A small image VQ-VAE, trained from scratch: 45211 training examples.
Rows from block 6 of the decoder of a small image VQ-VAE, named by matrix and row number. Each number is 50 + 12 x the weight over its row's rms, rounded and kept within 0 to 99. All counts start at 0.
After each channel's rows are labels from the 100 images, of 14976, where the channel reaches its highest value: "top examples" is what is common among them. Only what is clearly more common there than usual is listed. The data: stained colorectal tissue patches (NCT-CRC-HE-100K). In brackets: how many of the 100.
# conv: 3x3 conv (decoder.decb.1.0.conv.weight, 32x32x3x3, each kernel summed), inputs 0-31

conv.0:58 65 35 41 38 45 63 50 34 49 41 38 45 40 30 47 56 63 66 43 57 36 40 76 57 47 48 67 65 71 60 57
top examples: tissue: adipose tissue (65)

conv.3:50 46 59 48 20 42 51 39 65 47 34 56 53 59 50 48 69 44 49 57 53 49 69 31 66 49 43 43 19 62 57 41
top examples: tissue: lymphocytes (84)

conv.27:37 62 34 47 53 54 68 52 59 57 45 55 53 55 37 45 50 35 77 53 70 31 71 37 54 25 47 51 44 49 63 58
top examples: tissue: lymphocytes (75)

conv.4:67 57 33 64 54 49 59 65 55 70 54 50 62 64 58 39 61 41 47 50 35 49 49 69 63 66 63 57 34 34 61 71
top examples: tissue: lymphocytes (63)

conv.5:42 53 39 52 55 39 51 45 44 54 55 41 47 52 55 58 67 63 61 54 59 33 26 64 80 53 76 50 68 61 56 64
top examples: tissue: tumour epithelium (44)

conv.25:47 45 54 69 45 49 23 59 40 40 40 40 43 51 72 64 55 67 38 44 57 49 57 42 70 67 56 53 74 48 42 36
top examples: tissue: adipose tissue (69)

conv.19:65 38 49 45 46 52 37 47 56 28 63 54 32 42 33 51 77 57 36 43 56 70 46 69 34 30 52 57 51 49 58 51
top examples: tissue: adipose tissue (66)

conv.11:49 54 35 47 49 46 41 72 34 50 49 43 46 47 47 42 16 46 42 27 45 44 69 72 33 58 47 46 64 42 57 52
top examples: tissue: adipose tissue (58)

conv.21:42 38 66 44 52 35 39 59 33 44 66 52 58 56 44 44 48 46 21 53 27 70 56 58 50 34 53 69 67 55 51 45
top examples: tissue: adipose tissue (57)

conv.31:61 60 32 58 36 78 74 41 60 59 57 46 54 38 48 42 67 59 64 45 66 40 53 44 43 52 47 25 44 44 62 52
top examples: tissue: lymphocytes (99)

conv.30:47 55 63 63 57 64 48 51 59 42 37 52 54 56 70 66 53 47 63 79 58 24 46 30 50 36 65 58 53 45 51 67
top examples: tissue: lymphocytes (92)

conv.15:53 47 34 43 51 53 57 50 42 67 59 47 58 44 51 37 24 41 40 26 37 53 65 51 36 67 29 29 58 49 44 35
top examples: tissue: tumour epithelium (64)

conv.12:64 57 36 31 55 47 52 68 30 45 69 39 55 39 54 56 69 59 48 38 53 48 34 72 29 65 55 47 47 45 63 61
top examples: tissue: adipose tissue (36); tissue: smooth muscle (32)

conv.2:68 53 50 72 50 62 69 47 66 56 51 63 28 55 71 65 22 57 37 52 54 58 52 69 53 47 51 38 44 49 52 50
top examples: tissue: lymphocytes (99)

conv.9:73 57 31 51 25 38 59 42 48 46 48 28 45 33 52 44 68 60 31 51 57 62 47 63 43 64 52 38 46 69 47 54
top examples: tissue: lymphocytes (99)

conv.16:52 44 53 55 44 68 56 43 57 55 62 52 74 37 64 41 42 59 66 55 64 39 81 29 38 45 42 31 56 52 49 43
top examples: tissue: lymphocytes (94)

conv.23:54 54 49 58 79 37 30 70 47 40 52 62 39 52 48 48 56 49 59 56 51 48 46 27 59 63 55 62 51 31 76 39
top examples: tissue: adipose tissue (32)

conv.20:63 59 43 58 54 78 40 56 62 41 53 49 41 37 44 39 67 53 63 44 74 50 39 39 31 59 52 37 32 30 44 57
top examples: tissue: adipose tissue (41)

conv.26:48 74 31 50 69 52 57 52 43 51 61 34 36 52 38 47 40 62 70 43 65 59 42 55 48 46 44 70 72 65 46 35
top examples: tissue: adipose tissue (33)

conv.8:47 31 65 34 57 46 19 58 64 47 70 35 43 46 59 37 43 70 56 41 54 36 45 54 38 44 67 48 47 55 37 53
top examples: tissue: smooth muscle (58)

conv.24:43 39 51 62 74 54 30 49 72 65 70 53 36 58 34 24 49 43 45 54 65 54 53 43 37 54 61 44 54 57 50 37
top examples: tissue: adipose tissue (58)