A small image VQ-VAE, trained from scratch: encoder depths [6, 6], encoder widths [48, 96].
Rows from block 7 of the encoder of a small image VQ-VAE, named by matrix and row number. Rows with one number within an expert belong to one neuron, the router's apart. Each number is 128 + 24 x the weight over its row's rms, rounded and kept within 0 to 255. All counts start at 0. Numbers have three digits each.
Before each expert's rows are labels from the 100 images, of 14976, where the router gives the expert most weight on average: "responds to" is what is common among them; "patch colour" is the nearest of a few named colours to the mean colour under the peak. Only what is clearly more common there than usual is listed. The data: stained colorectal tissue patches (NCT-CRC-HE-100K). In brackets: how many of the 100, against the usual share in percent.
# router: slot weights (encoder.blocks.7.mlp.router.weight, 8x96, trained with AdamW), inputs 48-95
# up: expert up (encoder.blocks.7.mlp.up, 4x16x96), inputs 48-95
# down: expert down (encoder.blocks.7.mlp.down, 4x96x16, transposed), outputs 48-95

# expert 3
responds to: tissue: smooth muscle (71 vs 13.5); tissue: debris (29 vs 11.2)
patch colour: brown (71 vs 11.8)
router.6:109120115104158101109163094156121109087101167127164117128132132131170127121111177104138129146152147117148127159165152132132129153143121144166143
router.7:115104140101147125143109098161172129119128188085121147107149151133165154139099169123146110099114104119150132156198113112141114122144147133147165
up.0:085116111126085114139140128187157100115105075115144142112150121153093127110113145158168146117130159128115138125134133127120112151134104127084133
down.0:132129152158131111122182154088080136136119084124122127151130158156102181146123135113134142131131082118144190104128129090150149170145092099145116
up.1:144145100092143118143087110083154099178114115147148140152110146075124102125111162140133142128144105149126126145117169129154103083128075116141117
down.1:091090111146116163106132144154102146111121140138133151080124146166129150133148145150146102120099125114116125140137105120111116177118165152121141
up.2:117108128150153172162109083100107136130139129153122150106159132115171127159124137084154100089155187140099109103131137150122142145105165114127139
down.2:142151143111115116087110189148145145153124138107150087148084111148077121096154131154097164144113086110156161174096119116126110127150097158143099
up.3:151160128118092149138116095111102101192096071143153117153136127147144088110105110115148164115140151111134138090124133126099109149136104098135122
down.3:147123101133150115139154142130103147103150170094090154111138120122098176136134139133139118142139115099125098191161116125137163073128154120109122
up.4:089154153123123106126125153126118124062110128125140088151108118162099114112115103165076158126098133147170137110146155083118156152133138185121140
down.4:155087111135111143119134129163134163180149134106134114090143136100164130132158140094148073138124102111095148144098087160134125099149120100115135
up.5:096116114126152103118103123151163111118137133146149090114093152125168127120170134108125124143166117144085166116132101127157138145107125082150142
down.5:129139152155111140120137139084131136130130125135122124155129107144123091156095128104100142128085088100144102134130116099108116100122114165149128
up.6:089079120099113140166167107127128102113148131104126144132110131096118136138143149153122096173117123176171092100163132164131146147122118115149131
down.6:145165121169140142098084132126123170147116096141118098147171128150120126128140108107138150104131116068115202135070131078107110111120128146123118
up.7:092097129118139174123138111142122080130146160130127120115113141118116167118114075109151143151085109094136115153139114133135075104136077135137113
down.7:163188149122110099164128170155141167098135130123151114145164105145145118167140160147073122127133139154140148087064150137117109168122175125123118
up.8:174149144102124117131155173080074150117113078151124092127076122124154109142104122118100110159065121154146107118145127129107159122128116103127121
down.8:078091076147119089145112115159176104117153159106110154104152134110122133112119135119149111121159146111134130129127139121144136122101161136084102
up.9:170166160112115107141122120125126078164110099142140103153086160134159165165120104096119121117126135125083122158093087141115145079098139106077082
down.9:114090102112140109115151160112135134094144117134114130127143108117130076094135160156137142127134146121143146077179131077150166139132107123156157
up.10:175188175139138094085127104106125148135102116123160160132149095190144104134153151128117116068157108134104133112114144135151103142147110139161141
down.10:106085106105116168123124114157156147128126134124107126147129120107112136091132099141117149143077133105169119175130142143142162151107147129106123
up.11:106158122129143115138137122129077142135111137146111104142118152131153130141155088128108148118116151150144097109123136119130141139137117139143100
down.11:192168083120123168144146162127108113126108100159112119123113147129144121105099118120154142103130145155122144115154141110130156122099168136074161
up.12:097135143129138104102140113146099204045147109141156097116115143135142150147137097129112108118105120149147086132157128152148159161172106117202108
down.12:138163133162103120147108118106145132157105162138151133147130119120094122139100138126103123151151121089051153148128137119099065119097136166093148
up.13:146169128134117105126137139106137101134115116144138116132097117107136099126126115141158134156105096109116132165121098128134130104100145163075172
down.13:133105107127117141145138125178091134141131119153096119136143120161099132141122126130081139075103150126151147101153173124148171101099107119178068
up.14:152128110118130174135119109093115163151121108129121133114139107136090118113095133150144095173142151103131134095117132126123112130147118161141103
down.14:107116159100128126156146140156173080103157136127126147138139142133153144136128146091153119139119144133098099124144150127154134133131144113072149
up.15:086130110137130140119116140142165139112111135110125179145137116146151140125117149100092149127159140143137150094132166097137138183127114126170092
down.15:135127160128118137103121129084068108135143110130117121122120157141101112096151120153147130119123118133107105166106111151114127084130141139131124

# expert 0
responds to: tissue: adipose tissue (58 vs 10.3)
patch colour: white (100 vs 25.9)
router.0:125113123105103124138132110163150157152102121148152132093145154070129093140134148116121128156114146116132135118139124134172117113132110128119134
router.1:136083163140122108134129117183136185135182133104125133126116115092087139124153126120097136143138192151105117114113102163102115130165098094094098
up.0:107119125156108125126124108096102102130150150082124163116120089145140137126072111154151138140122181105155085130144154147104098137132122098109141
down.0:080147180103138131146146124166156160119109109085141111115137121188085104121187141191113162129137105106132120139088103119146144114124118149169137
up.1:152103143138096135153141161158086174122132109088126113166129131162084141121082113142129117153170167112123139103127151181157146142121132113137116
down.1:125105124129139142131133151133142149107109115116144123166147129152129120122105121120095127147122132131097155145145122165093140116117116087151140
up.2:111137123111106112117124126112127148145105132079114166091124086122089138116162134114118140113146148129152068065122131150141120130107177131113149
down.2:174079102162165127114131151202122125120161134132117131138089180100118152129157132139136128151116095126108183162126132133128121143135124148095090
up.3:152166159111097109120109111113155096138122149160125152110139147125183123099130108120121118111184087151107130135126166144144145157121139097133090
down.3:122116150161158117107133133105088124120115126113124122174143163157109108129151123164098123141121107143128133127142126104114150135111096136175167
up.4:187129102105100122153176145143091119135132130154146104150141139109123110184125144088115104141131139126101167151114139132138118126136115127138103
down.4:158114095103143165137138132119098122114127095142111101137159155139134103152149122114105128147090128133147158199145152137133141100152141124148114
up.5:092116151103144122123136171119170164081142115097117174124150123154116119118099130115129132118146120113145107115145165143163126144138090105159144
down.5:110130127118095147139137110133131090161121098153149090139072121126119160132158149129146167130117105185120120163100122156157143127197154143113148
up.6:141119175102142127137099095112100140165134149139144136111127142119120075136101126093116128150178193143100072122127080090119135110141153097119160
down.6:125150116153112119099138127151152140105137166100134148126112104162137194127141128098142115111100101088103153141114144161137119165105085139130137
up.7:112166122157129134117163123121113098069136102105109112148116131149122141105096128144129171072114155126129130170126162103122123152139126124135155
down.7:162111114139139098147128132101122111158130124133088122122128128153105119121206130117095079144137115114138130128138129164158126107103134163109088
up.8:170123120138167093112159134101125158090105102113096156103150117119134073107159109130088137147138081100131168109128159110154122141119112136141120
down.8:155102154101082143151095108108163113119156132087137092132089155089085193126131163099128113125120162145115079126147126151110117120134137148104159
up.9:142162168102134083096119135130128125144138129137172113122105122147183105124149086137112113104087118151139109199125146087075132127134122118122082
down.9:147169101152140140139141083114162147110153183150104133107152156070125150149072094133143137116140108111098134110120070124150080106122159133109119
up.10:122109123086099146150128103141131150093139130134158119087098114077142154157115117094138146180085127149108079139119117134120124124143133149107098
down.10:128117125108118100134096129116129142164094144133156190144140116142135116151089130119126088094155106133119151143144104115126111128144125086149167
up.11:141119119128088107130119134131134093173113150129138126130140146126171161095057131151140122151117086147118137163114139122148120122133125119103124
down.11:158123156146136133130096104109116134055149112116155114126103124113137140158171122123121118120158179102142094125142124083100152155119127099134118
up.12:139112105114096146127180170142086183151118103163137177115141129150116124159119130123143150171116141137118126095136180167129140142126120125124128
down.12:123118103139148111098158159143140136111116117133099190142178137143151121121152144130107144159092133142129129115148174142085131120112128135113124
up.13:157142080125116120140109094147152054129147124139091136122110114102124136078116122161125153154172159115111140132131151126147095150154097135132140
down.13:116125132170120148117155183134083146090126139108180121136124141162115123142166168136090122147111086132123138118093084126126142145086125094136095
up.14:116102106140114112102148148152135112114106113182114092130166122090148091134172137106116116157170128141114169144137163125128143099086142126142122
down.14:164182161121141158111089097104172125137133151103132130142096126108140115163112133138151123114122143094123096118122112112112103158120147101117117
up.15:085178141087111077102108115149153106122134140140126137078138135099129135146136125148124149111110103142137144152167138119149095126130119149158105
down.15:122163123128124137100069122140138138135085149143177119145107090135121117123129139133103138116135157111106142125126062099122139150166129114179147

# expert 1
responds to: tissue: tumour epithelium (81 vs 14.8)
patch colour: grey (65 vs 21.1)
router.2:107160144113139129137084133115154115097125130123124107109101124114195120133112122155124105136123101127137121177123122092160123127154112144161126
router.3:132148148119150144113117114110127119111119099125154111130112146128160090129099154111128095125117098146131111202150131088113120124099120124212158
up.0:081151153097161114106160144167106150102134126109120089114115124097147126159155136139144126093095098144167121145173102082155116097142123129144151
down.0:146135120178109089154111107122157174132136148144159152137128135199126163124123140115116123140152118135071158136106131152090113138103150165123123
up.1:135169158161112114125117136120089086163144149156138121136093138120132149120116109114167083135183133130081106110127107158106124086084125089074135
down.1:136077081100122155101156140122159140129107123115162144128131108140126122116090150141101164127086111100184148137136141126131136184161102169164116
up.2:093126152104131190151105090127101121135127143140112152096119140128162112139120152099134115127151166089126119119144071105113115128101131145133108
down.2:115147137162130089086136176136163149125125123118145096149137110157080148108151105139126148142126107126138147158107176152130096128188137122110141
up.3:161114113078096110108141119138152092128109102153147120127123171107157091156139164123134083191101129124137134129134117121126157091105116152089147
down.3:119133122164146107125071170131130156084156152095129091123095130071114152143120127116127121137133122130133109091132170111129090146131138135112124
up.4:098070089101123136166160138128144084162136155116151105127085118088118161128143175120143121110116114146131117147142123127117148115128124150106135
down.4:138155133149129112115105125143130137070117148129147145158174103156136072137107062119145140145131125138144129072076129137131116125123109125115118
up.5:157122120123118175125163122075111141108123133089131146158164111160118120134081105177156112107088126098147108117113128148109112118138129142118142
down.5:108120113133126078184105125175110138158158151141128145112129131145138142122202134103103123104127162152156125154115122132150140138109141107151137
up.6:106129109154135132111129074153156168155099121116151172160195085125122136124116131082114162115125111118088158121159153127124073165139135119135133
down.6:120114168114092143145115174116128116109139134118146103105082148166112119124132132169127138109149146133151052140101113132149125108134123155123136
up.7:127078095150149172170121141100144146173140183132107136111129139088114112136088140112091116158132137113137149120152147120131114120179139091092138
down.7:111160143112121097130117123128084119073131102112139108142118117195128121092165117168155149094103114122122092153098139132130124117108115177201147
up.8:151118164160155066072116122162139116101126142137150103118132121174102106128147106074083113103148118138083135128115093112114139140118156109136090
down.8:091148106073126163134129132094140133134132115117106153144128088108158136146086140146150125156085095121190119111153179162130113138111098130151193
up.9:142171132166123067097109148106116182131092139136103144158128151148153101106133154155080128100170158129134153119146168136135132119157147149139167
down.9:141117126103095169137110103173154104136150108122146087084156125149116172144130122095157135123074092143114137118119147138133120170113126108168096
up.10:092123143063086123119126142128139138131150154106093133128104122163159125150148124113132135156153104139157128126184151125146133151123106110170086
down.10:120162113158171121112111122124113135150123110148130131106135149095094126113121138146124137109091138096103133144068132114100118124127155153089164
up.11:106130138131120132135078103120179154117132172159155137106120102126114148126127136130107158152150124109117069109143149109151113150135102123143138
down.11:139122116132092137082146157130058105143134090098085118134105164128165129102123124101135114144110100150123200144130107125106125109138164136126107
up.12:151133170149095141168105142159116145165152133086140090157212143120116149112108121131141123150115128083108122123078156126092116115129117105116144
down.12:122114087111177115096143101113149110127116090157120176102075129115140086135145116122123141114134138174151145163172104150179129156134127143125112
up.13:086118124098092148127096108132106150150072133144103098117155111102124124121120108126173127147113152130148092115112083149064106139136207109113137
down.13:166130141186159114147178156116127131146198111130122165143109129121125155123148118145104150107143132087145152148163143129186187111117057154148100
up.14:088110078088146116120135113124150123113139090081119147135127122137099132078139137139155149062089122168205144159141165110108160120156112130134134
down.14:138162156184143084135170141124122150106133138132142093110156159150114115119162153121137118093132081134143188125081141143118158113132154154116092
up.15:096129099119088157151150106114150100150139143107128120130145139141110141122128149141093119191115133141169088110109073162126159117121134123138112
down.15:158123158171158094104113134119096159103146116143096171138144125120131162111109093128168123079120112121108187113133159121138086144141126127137148