Weights of a small image VQ-VAE: encoder norm layernorm, batches of 128.
Rows from block 10 of the encoder of a small image VQ-VAE, named by matrix and row number. Rows with one number within an expert belong to one neuron, the router's apart. Each number is 128 + 32 x the weight over its row's rms, rounded and kept within 0 to 255. All counts start at 0. Numbers have three digits each.
Before each expert's rows are labels from the 100 images, of 14976, where the router gives the expert most weight on average: "responds to" is what is common among them. Only what is clearly more common there than usual is listed. The data: stained colorectal tissue patches (NCT-CRC-HE-100K).
# router: slot weights (encoder.blocks.10.mlp.router.weight, 8x96, trained with AdamW), inputs 0-47
# up: expert up (encoder.blocks.10.mlp.up, 4x16x96), inputs 0-47
# down: expert down (encoder.blocks.10.mlp.down, 4x96x16, transposed), outputs 0-47

# expert 0
responds to: tissue: debris; tissue: lymphocytes
router.0:147171134157192103108124151107182163083126128171112102143142115091062150087142131122121131178139105132151141073117110069081174187162089111059180
router.1:071143118120079130165155153118074111159095072099138119203121177159128126172104114113162150134132111121108106154127122165084192066080180161131104
up.0:089109105101202144162144056160103137187132148063102177147116194151145146106107145098130151174073099108129090137083084132136056141139140140114171
down.0:144135188108119084071128151091141123100193132150154155035096130103113128125114082108136104096115099112162112034137108153065134147107108122132077
up.1:038156209142140185154135059134095140157098175120108145106141122143119134164119151099113156114119102143066098140140102214123066088119125122125113
down.1:152083084129153104120134152127137112089144102090139163100091106103202157058132129169161124131142119118172063072158147109079106184126133149052068
up.2:134122137131081113125165078127103174083131115114105130147093147168123150133153170111078166153129099099127091121122097107095078091135105193058075
down.2:120102163129108148139186117126170145143196145110130069077122127102197144098139087128063103073206143100116149052105091089111156137138145129177184
up.3:110144090133100130097151121152125139112118141163168111155129115139143149129132079178095165130110117113121183079129129051179148072144127213089124
down.3:099151058112134150149161101125164130153115092171127111135165110144095130127132242122179122110111125132123112074095074134137168137095155076156174
up.4:155128148118128168101091154103217144137153167133127116077113116096139175142128130156111166131127173140068088134127132145083137118098189130121113
down.4:167116116121116132183142203086160119130141112078164149102115167097079100133087123176102165125126162140119143122178146096089099132180130141125043
up.5:137161169140141144168167145145127057137144100169124121067150153120074123151158118136108152069077135137122107150119169174150162121129147138111112
down.5:098125078102077137154074121128131127109129166102137089151138154097105051162107181191132110112115132175176125141117123047139178092154174124152103
up.6:106126119083160121158142111228125144190144139119094230116103116084105160189157116163120113091144114111110113093055148177157095160124124094167148
down.6:118095076144131116085070149118149126094123124109089107054135111158182131082088124110144049138141190103195087169139136072061108144132141153107106
up.7:090146150067212121144119106159122157140133192134198180166084149102130146152188104103123121152129140138086070160142113120094112111119078111152177
down.7:132135062185115129108171164133104117111149157056100119124155085165108146121137118106107134161122080134134125095076158122113130141043147137116103
up.8:164138202121154125131128122160134129117134111111087161081128099157094130090138108158170088080108127095104142130136167180175093194120180039162147
down.8:048084136156070100060148116130074105195089152099137117141112101179165157082148132158065091128112127186071079166145104114111123093106139116178102
up.9:132110100088137114128162140191160166115173193087127125089122090122151116135174101114101071139131174160151159161096128135077129212134131097155133
down.9:145093148156153088131135119196156143154126140163136096187152114230084138165097124109138101120162085149091142142161109083132121125053073138146114
up.10:156129132123093122119204137173131103166166136143143205053116144134103132153099085104089102134130157180118145152109123148120097171101138111111136
down.10:118127188148170111112093135109159162126136100145149150132152132120074153141138126163150129096094098106134103050132080140163154243131157088102102
up.11:143145128149093151136128113066110080132144100094106068158123143154121190140078107051160157137136142126102103132161134061136158118105118184121116
down.11:148096185144124083077147125124136154093118145163109115069105132116220126102114107153079076110119111132147102103171142136107135130173169098127233
up.12:103167109096061158171154172127111149160136093129056133157135097163145106144179133157129106151122145121173142148139160179088127120099134093158129
down.12:121114129154192117077068099109135109065115123177159149068090132136156179158178118140111111125106148168161124162132088142138133143172131115159089
up.13:102108108154146174125114082132110156103146154106152157117120097151150104118093182060102203063140197104136130156116206153120147141162200102194137
down.13:146208123102165146147047173153151129098130085138111119101152110148046110165150146131172156162122108084115103084138137144132188189125128134092141
up.14:125125102166138148176142156138137141142138133120133114043103097176131149107137057090171096123127105092146114158177177099146063090130072134121135
down.14:104154104150104120113085119134085139095120127066152186167166139168129143147207157151140142122048116076121113187105163163184149124176169173171108
up.15:135122101195139124111093181109061133086114102138160075147126110140094125101108118106112147134127143131144089128115096078126164083118077183087140
down.15:117064085101120069114129140120178174106122138135148158118070123183119146098155145197134121103079121197138121157133108149133127140102152078159148

# expert 1
responds to: tissue: mucus; tissue: adipose tissue
router.2:138154120114175123166153146122135093112110105081127153105103212152174134125115121156168150093135130162162071106080176137129111101128181119149081
router.3:158128143126140100139085090086101070152080147138132129193104136175188119121117161149096134087133111190115093163132126187176137078118146106175138
up.0:124116073157116108096113090159182080145144101161197134144186140090148106151161167126162156107139120110089150142143146096169127102174154156128117
down.0:132096115119116103108164079111148139127125079148128162100101141123154140111212169135186077154160099127071160116100138127158090090130125113146157
up.1:176132133176182174130089164092164078164142110147115137145164138068130086125109167156075179128082176185099144104116079169155166107164119148154095
down.1:154147124122095154086157131110194107109122132088190117102123224098095127101138096147099187132140090081148146094126133088106117152125145138149092
up.2:123121112098173142150095176144092122095114108129145171140134124154132152129093148095117181141107141073131097148165094112086053131057129135119109
down.2:155114101114122103141189090108125184134166129144118081135158130141128152111155112159136081165160081196050219119155168144148128109146156126180148
up.3:140114132148093071059129136147006110154098115139113123110083086176178130118129144159076087082122097146078142115185101102124118096113118102163152
down.3:104143154120182157141090155128189134134141175141114138125175165102061136178165072143188143167138167124224112154097167118197120152105133152104140
up.4:114088117153129165072133128135113112072132090129096142138081160091199173108112146154122177126098120164177156134161088140107158109086149155111104
down.4:171142097158141089125147183129136224104071132114091116111138118117118107128110192150144152143091127114167112101118159123136109133071174118159117
up.5:099108089122089158097094133101109100144092123135098173089156129155165130170099095139097131139094161098135170165124158100116143119066132154151065
down.5:084108152138165164092083097077111173213118146119101168138093118185136120134101151129096093196103128106072107153130091116101127102168189132162142
up.6:134185176129142117112115096103177101117160103137173109154173151123140194127195037144157066187118137105138091107058158109158152114128160140159160
down.6:103099070093133118129126119117120117184140130134078134099156075050118188066167158146092097097149115185089136105159075161078149123137123140164097
up.7:072068142149081052096112148071140131139091100126087114124190078129111111090157192184109180124160144106121119123159154108106130137118164139120175
down.7:079101146165110078103122096109156168126131096122176134159124159178188103102137118141089098160151106162092109162154114080099140114082142090084182
up.8:130091170088156110197120103104192208109102153116082176111132142146128140112190154044167065126108114081145093124139132145139073129108140077155126
down.8:094145128097111131093127091177092089106184137128140046127125074077124154153151118147094111131150129128075171139081105149079191122160103105115157
up.9:108122091201152163103152082149093062082125068145150108143111164133127094117133126113162170201051164163128080182112120183110174119140128177129158
down.9:163129139136111099165100094129114147089055116125103107095152168169121146093112195102123192118074117126127141133098086188159059141075129096145142
up.10:174173103137139143095102107126167084101155169125130167126095122105161100187112105107104159133117173119100108145125134206136126141145121119064088
down.10:124149148142098100134061161163151140151128129139138131175072148118164090141095139099116165130089126138106100169152129143180156057116130166125129
up.11:081160147191152083176159080153094110124132068134168151124107152084093082135107088142110186134085084094117158072078068090116118133197144147136150
down.11:141132155182156099168165104175145083132094113152144131092107136147129170154120141156134112118079063071141136114150137143152051111147143148154153
up.12:069070127187081162074152092093087098155148106109149050105080093119135178147095115114164134121127115154141107101111118138173180089188128141115138
down.12:130125126156103145115214107134146207119139127138119138110040117149172145081077122177116122100081174133089091144139126112104122113093143072125142
up.13:132090097124086142088122109128150081127122141048184141086137078131089148145068095132114092121142166088107140105124093168059125145121095190194101
down.13:172089089088156151123170108137096158180104149121139122096120113188102125119078112117103084113099094145107138097073119060086134131147167172174130
up.14:093111081156053120103127130153148093098093109132096107110132121107152139111118101181152177103102143110077144129166207121134084143068083171136087
down.14:116104106116110140108151164165122149128118094190131106170154080085137092157131107126145148063112113125132169151130140080144119046096160160135132
up.15:109095187134141192126109066129076149179147149092090096175147130108125113108183184109106073147132140167172087143124104173106109132162101072139173
down.15:134116145112163128132091097088154112109097104114100164080124154122068125156150056088154151147100149059175090125148074095147115149096116157120089

# expert 2
responds to: tissue: debris; tissue: smooth muscle
router.4:107057148111074096114171147174086165089156085138124146121163059140065136177145138112095107128159184083119188100175128125136117173088086145128126
router.5:134123146131094137103080094141089143144180152080116149135150087082077139132130113109110144187136109119120131116148087095105079158197109130062146
up.0:120090097079133205098160153118135092124119167116084153180129084130153100146057090157144123131154053157135151163045130124123145139174134137116157
down.0:152140102100151158136182174122090145134089120135192126095145131139130156130105102156146111107069098062152174094103067121124153118144049182151174
up.1:093164131093126085120161039152099079141164106100095164106097110091150173181124173187132123180081151076144175163171142154117180126078180081116076
down.1:177164106175090163151147185117166137149123144095154121156085131188152096111163081135108151144140137154098133104168098150162108077141152139166107
up.2:090154141163133131123049082160134172120088087136138119179078154169135179169140130095158105119113130132141194119122156161101131114099142177104093
down.2:112156114116185113122134094210116107165089175163131151158091131110165072104093138107081131117121116062076099171057106122127039095098104140147102
up.3:071098099161140206052131095118107088118146175136146142153116129139134166147141141141093151103172105092162078176083133100130094056138118145080105
down.3:135101158112099112115131172061177085043133079106109136070151141169118122125141138161161126114141182154152137099114088131160166172138157176166098
up.4:133113050151167138154111114104179121130138143125194101115135095127143138172127158098103128141170143202109121127077137089109167168141127172213099
down.4:092132133112128104129135116076134144128180143118117177148178082108123168100139113154158134108090160135120155091126120153135157117181139148108152
up.5:096147107135151107110121136207101137150149093123142183075137120093111074122138156187098138153118132154116154164180168140056154173128110081156107
down.5:074107143155139111132096149116087067223073135130148132186149114122116173096160073146132133149123121185115133156172110147140151158106123080093156
up.6:110205193117133138122125127121158065158113145172081150134117124112149122150095177127111183085133098125167187153096114127154129171111149099087076
down.6:128105180143122163175079101082202123100157100083137080140093075120131120212062123136192122140118181109109092100169096156144112115126144122106128
up.7:105095135124145160067157140236164130086138138130174098172104123121125120139132127097123141095086125164152113157150161090156185148140120118098155
down.7:146051094120140146075099141141107156123123149078143120163141144140135126165068120191165090116148170137188157128119150115126180095145046108155136
up.8:142089088143119151223187162113118118108081170104170097142146144054140100102143133190127153093128160160119209178139146096074152053214098139140130
down.8:123139102114122103103114108140128152054089153120131073090193176113102132173075114159127032130141167147097084148086153092094151156112150103080071
up.9:138149155095113087113123058123126143135151169135070145130099105072095126122174131095158061117094078079139111081110090157174121172123112051132115
down.9:085122104106139138161129083127161161103070100151139095165154189159202095079117134120104142125133123168146113185096149068105127060122131180121140
up.10:107138068110144090205128159098148090097136115176154155093136107159162145159104148125157096148109095142110135140161165070170105105060153138167139
down.10:145155133145109161132155151132179100141047193111213121140112121151133118131116065157134130088102124212121135093190048129125109131070156108117095
up.11:114118150095131098119133136133152206141141158119133147146140170162121130167165121104141110124096123108131179059131142107122131141079157098178124
down.11:131129174167088118104104139152160129128115132105145142160116118100110155144180173141117146145133074187087129123131117190145113109167150092171165
up.12:116151222114091154049140111118082076107121039124151142168133156147114158145144124149108137148127153183115115096129089128083145110161044159107137
down.12:117103131124191156089077151122149149158100190091165139132098107099147174125106146126115116148145108158070082122073110141034126147187140106123145
up.13:148114165090147099195107130104158114156165088196125148116157107094129127126192135139098072079110102117150142126114174053149136109087103135132139
down.13:122137189142135082111045148125158125110173127149147141120125139128074114129175128095142099119141091144090128129147104127144122146134124040135146
up.14:109070138129084188124114186154142120130163117121102170112184108148181120145130175143083138070150178141131087189150155126082143109167107139095130
down.14:116134150098152154094119102111073162136136167150070145098095130091116154162059139182137088104130123097110148105095124178077140134148123166170185
up.15:104127182097200117171075089164110138098126130129071185126053151146158154109179119116170097120105132087145123118133205158119127107141118134135059
down.15:091119145091123121196140160150126112118078188119148142138144143176197119076158147117078147121054092152122089113115084118124126060152128155096158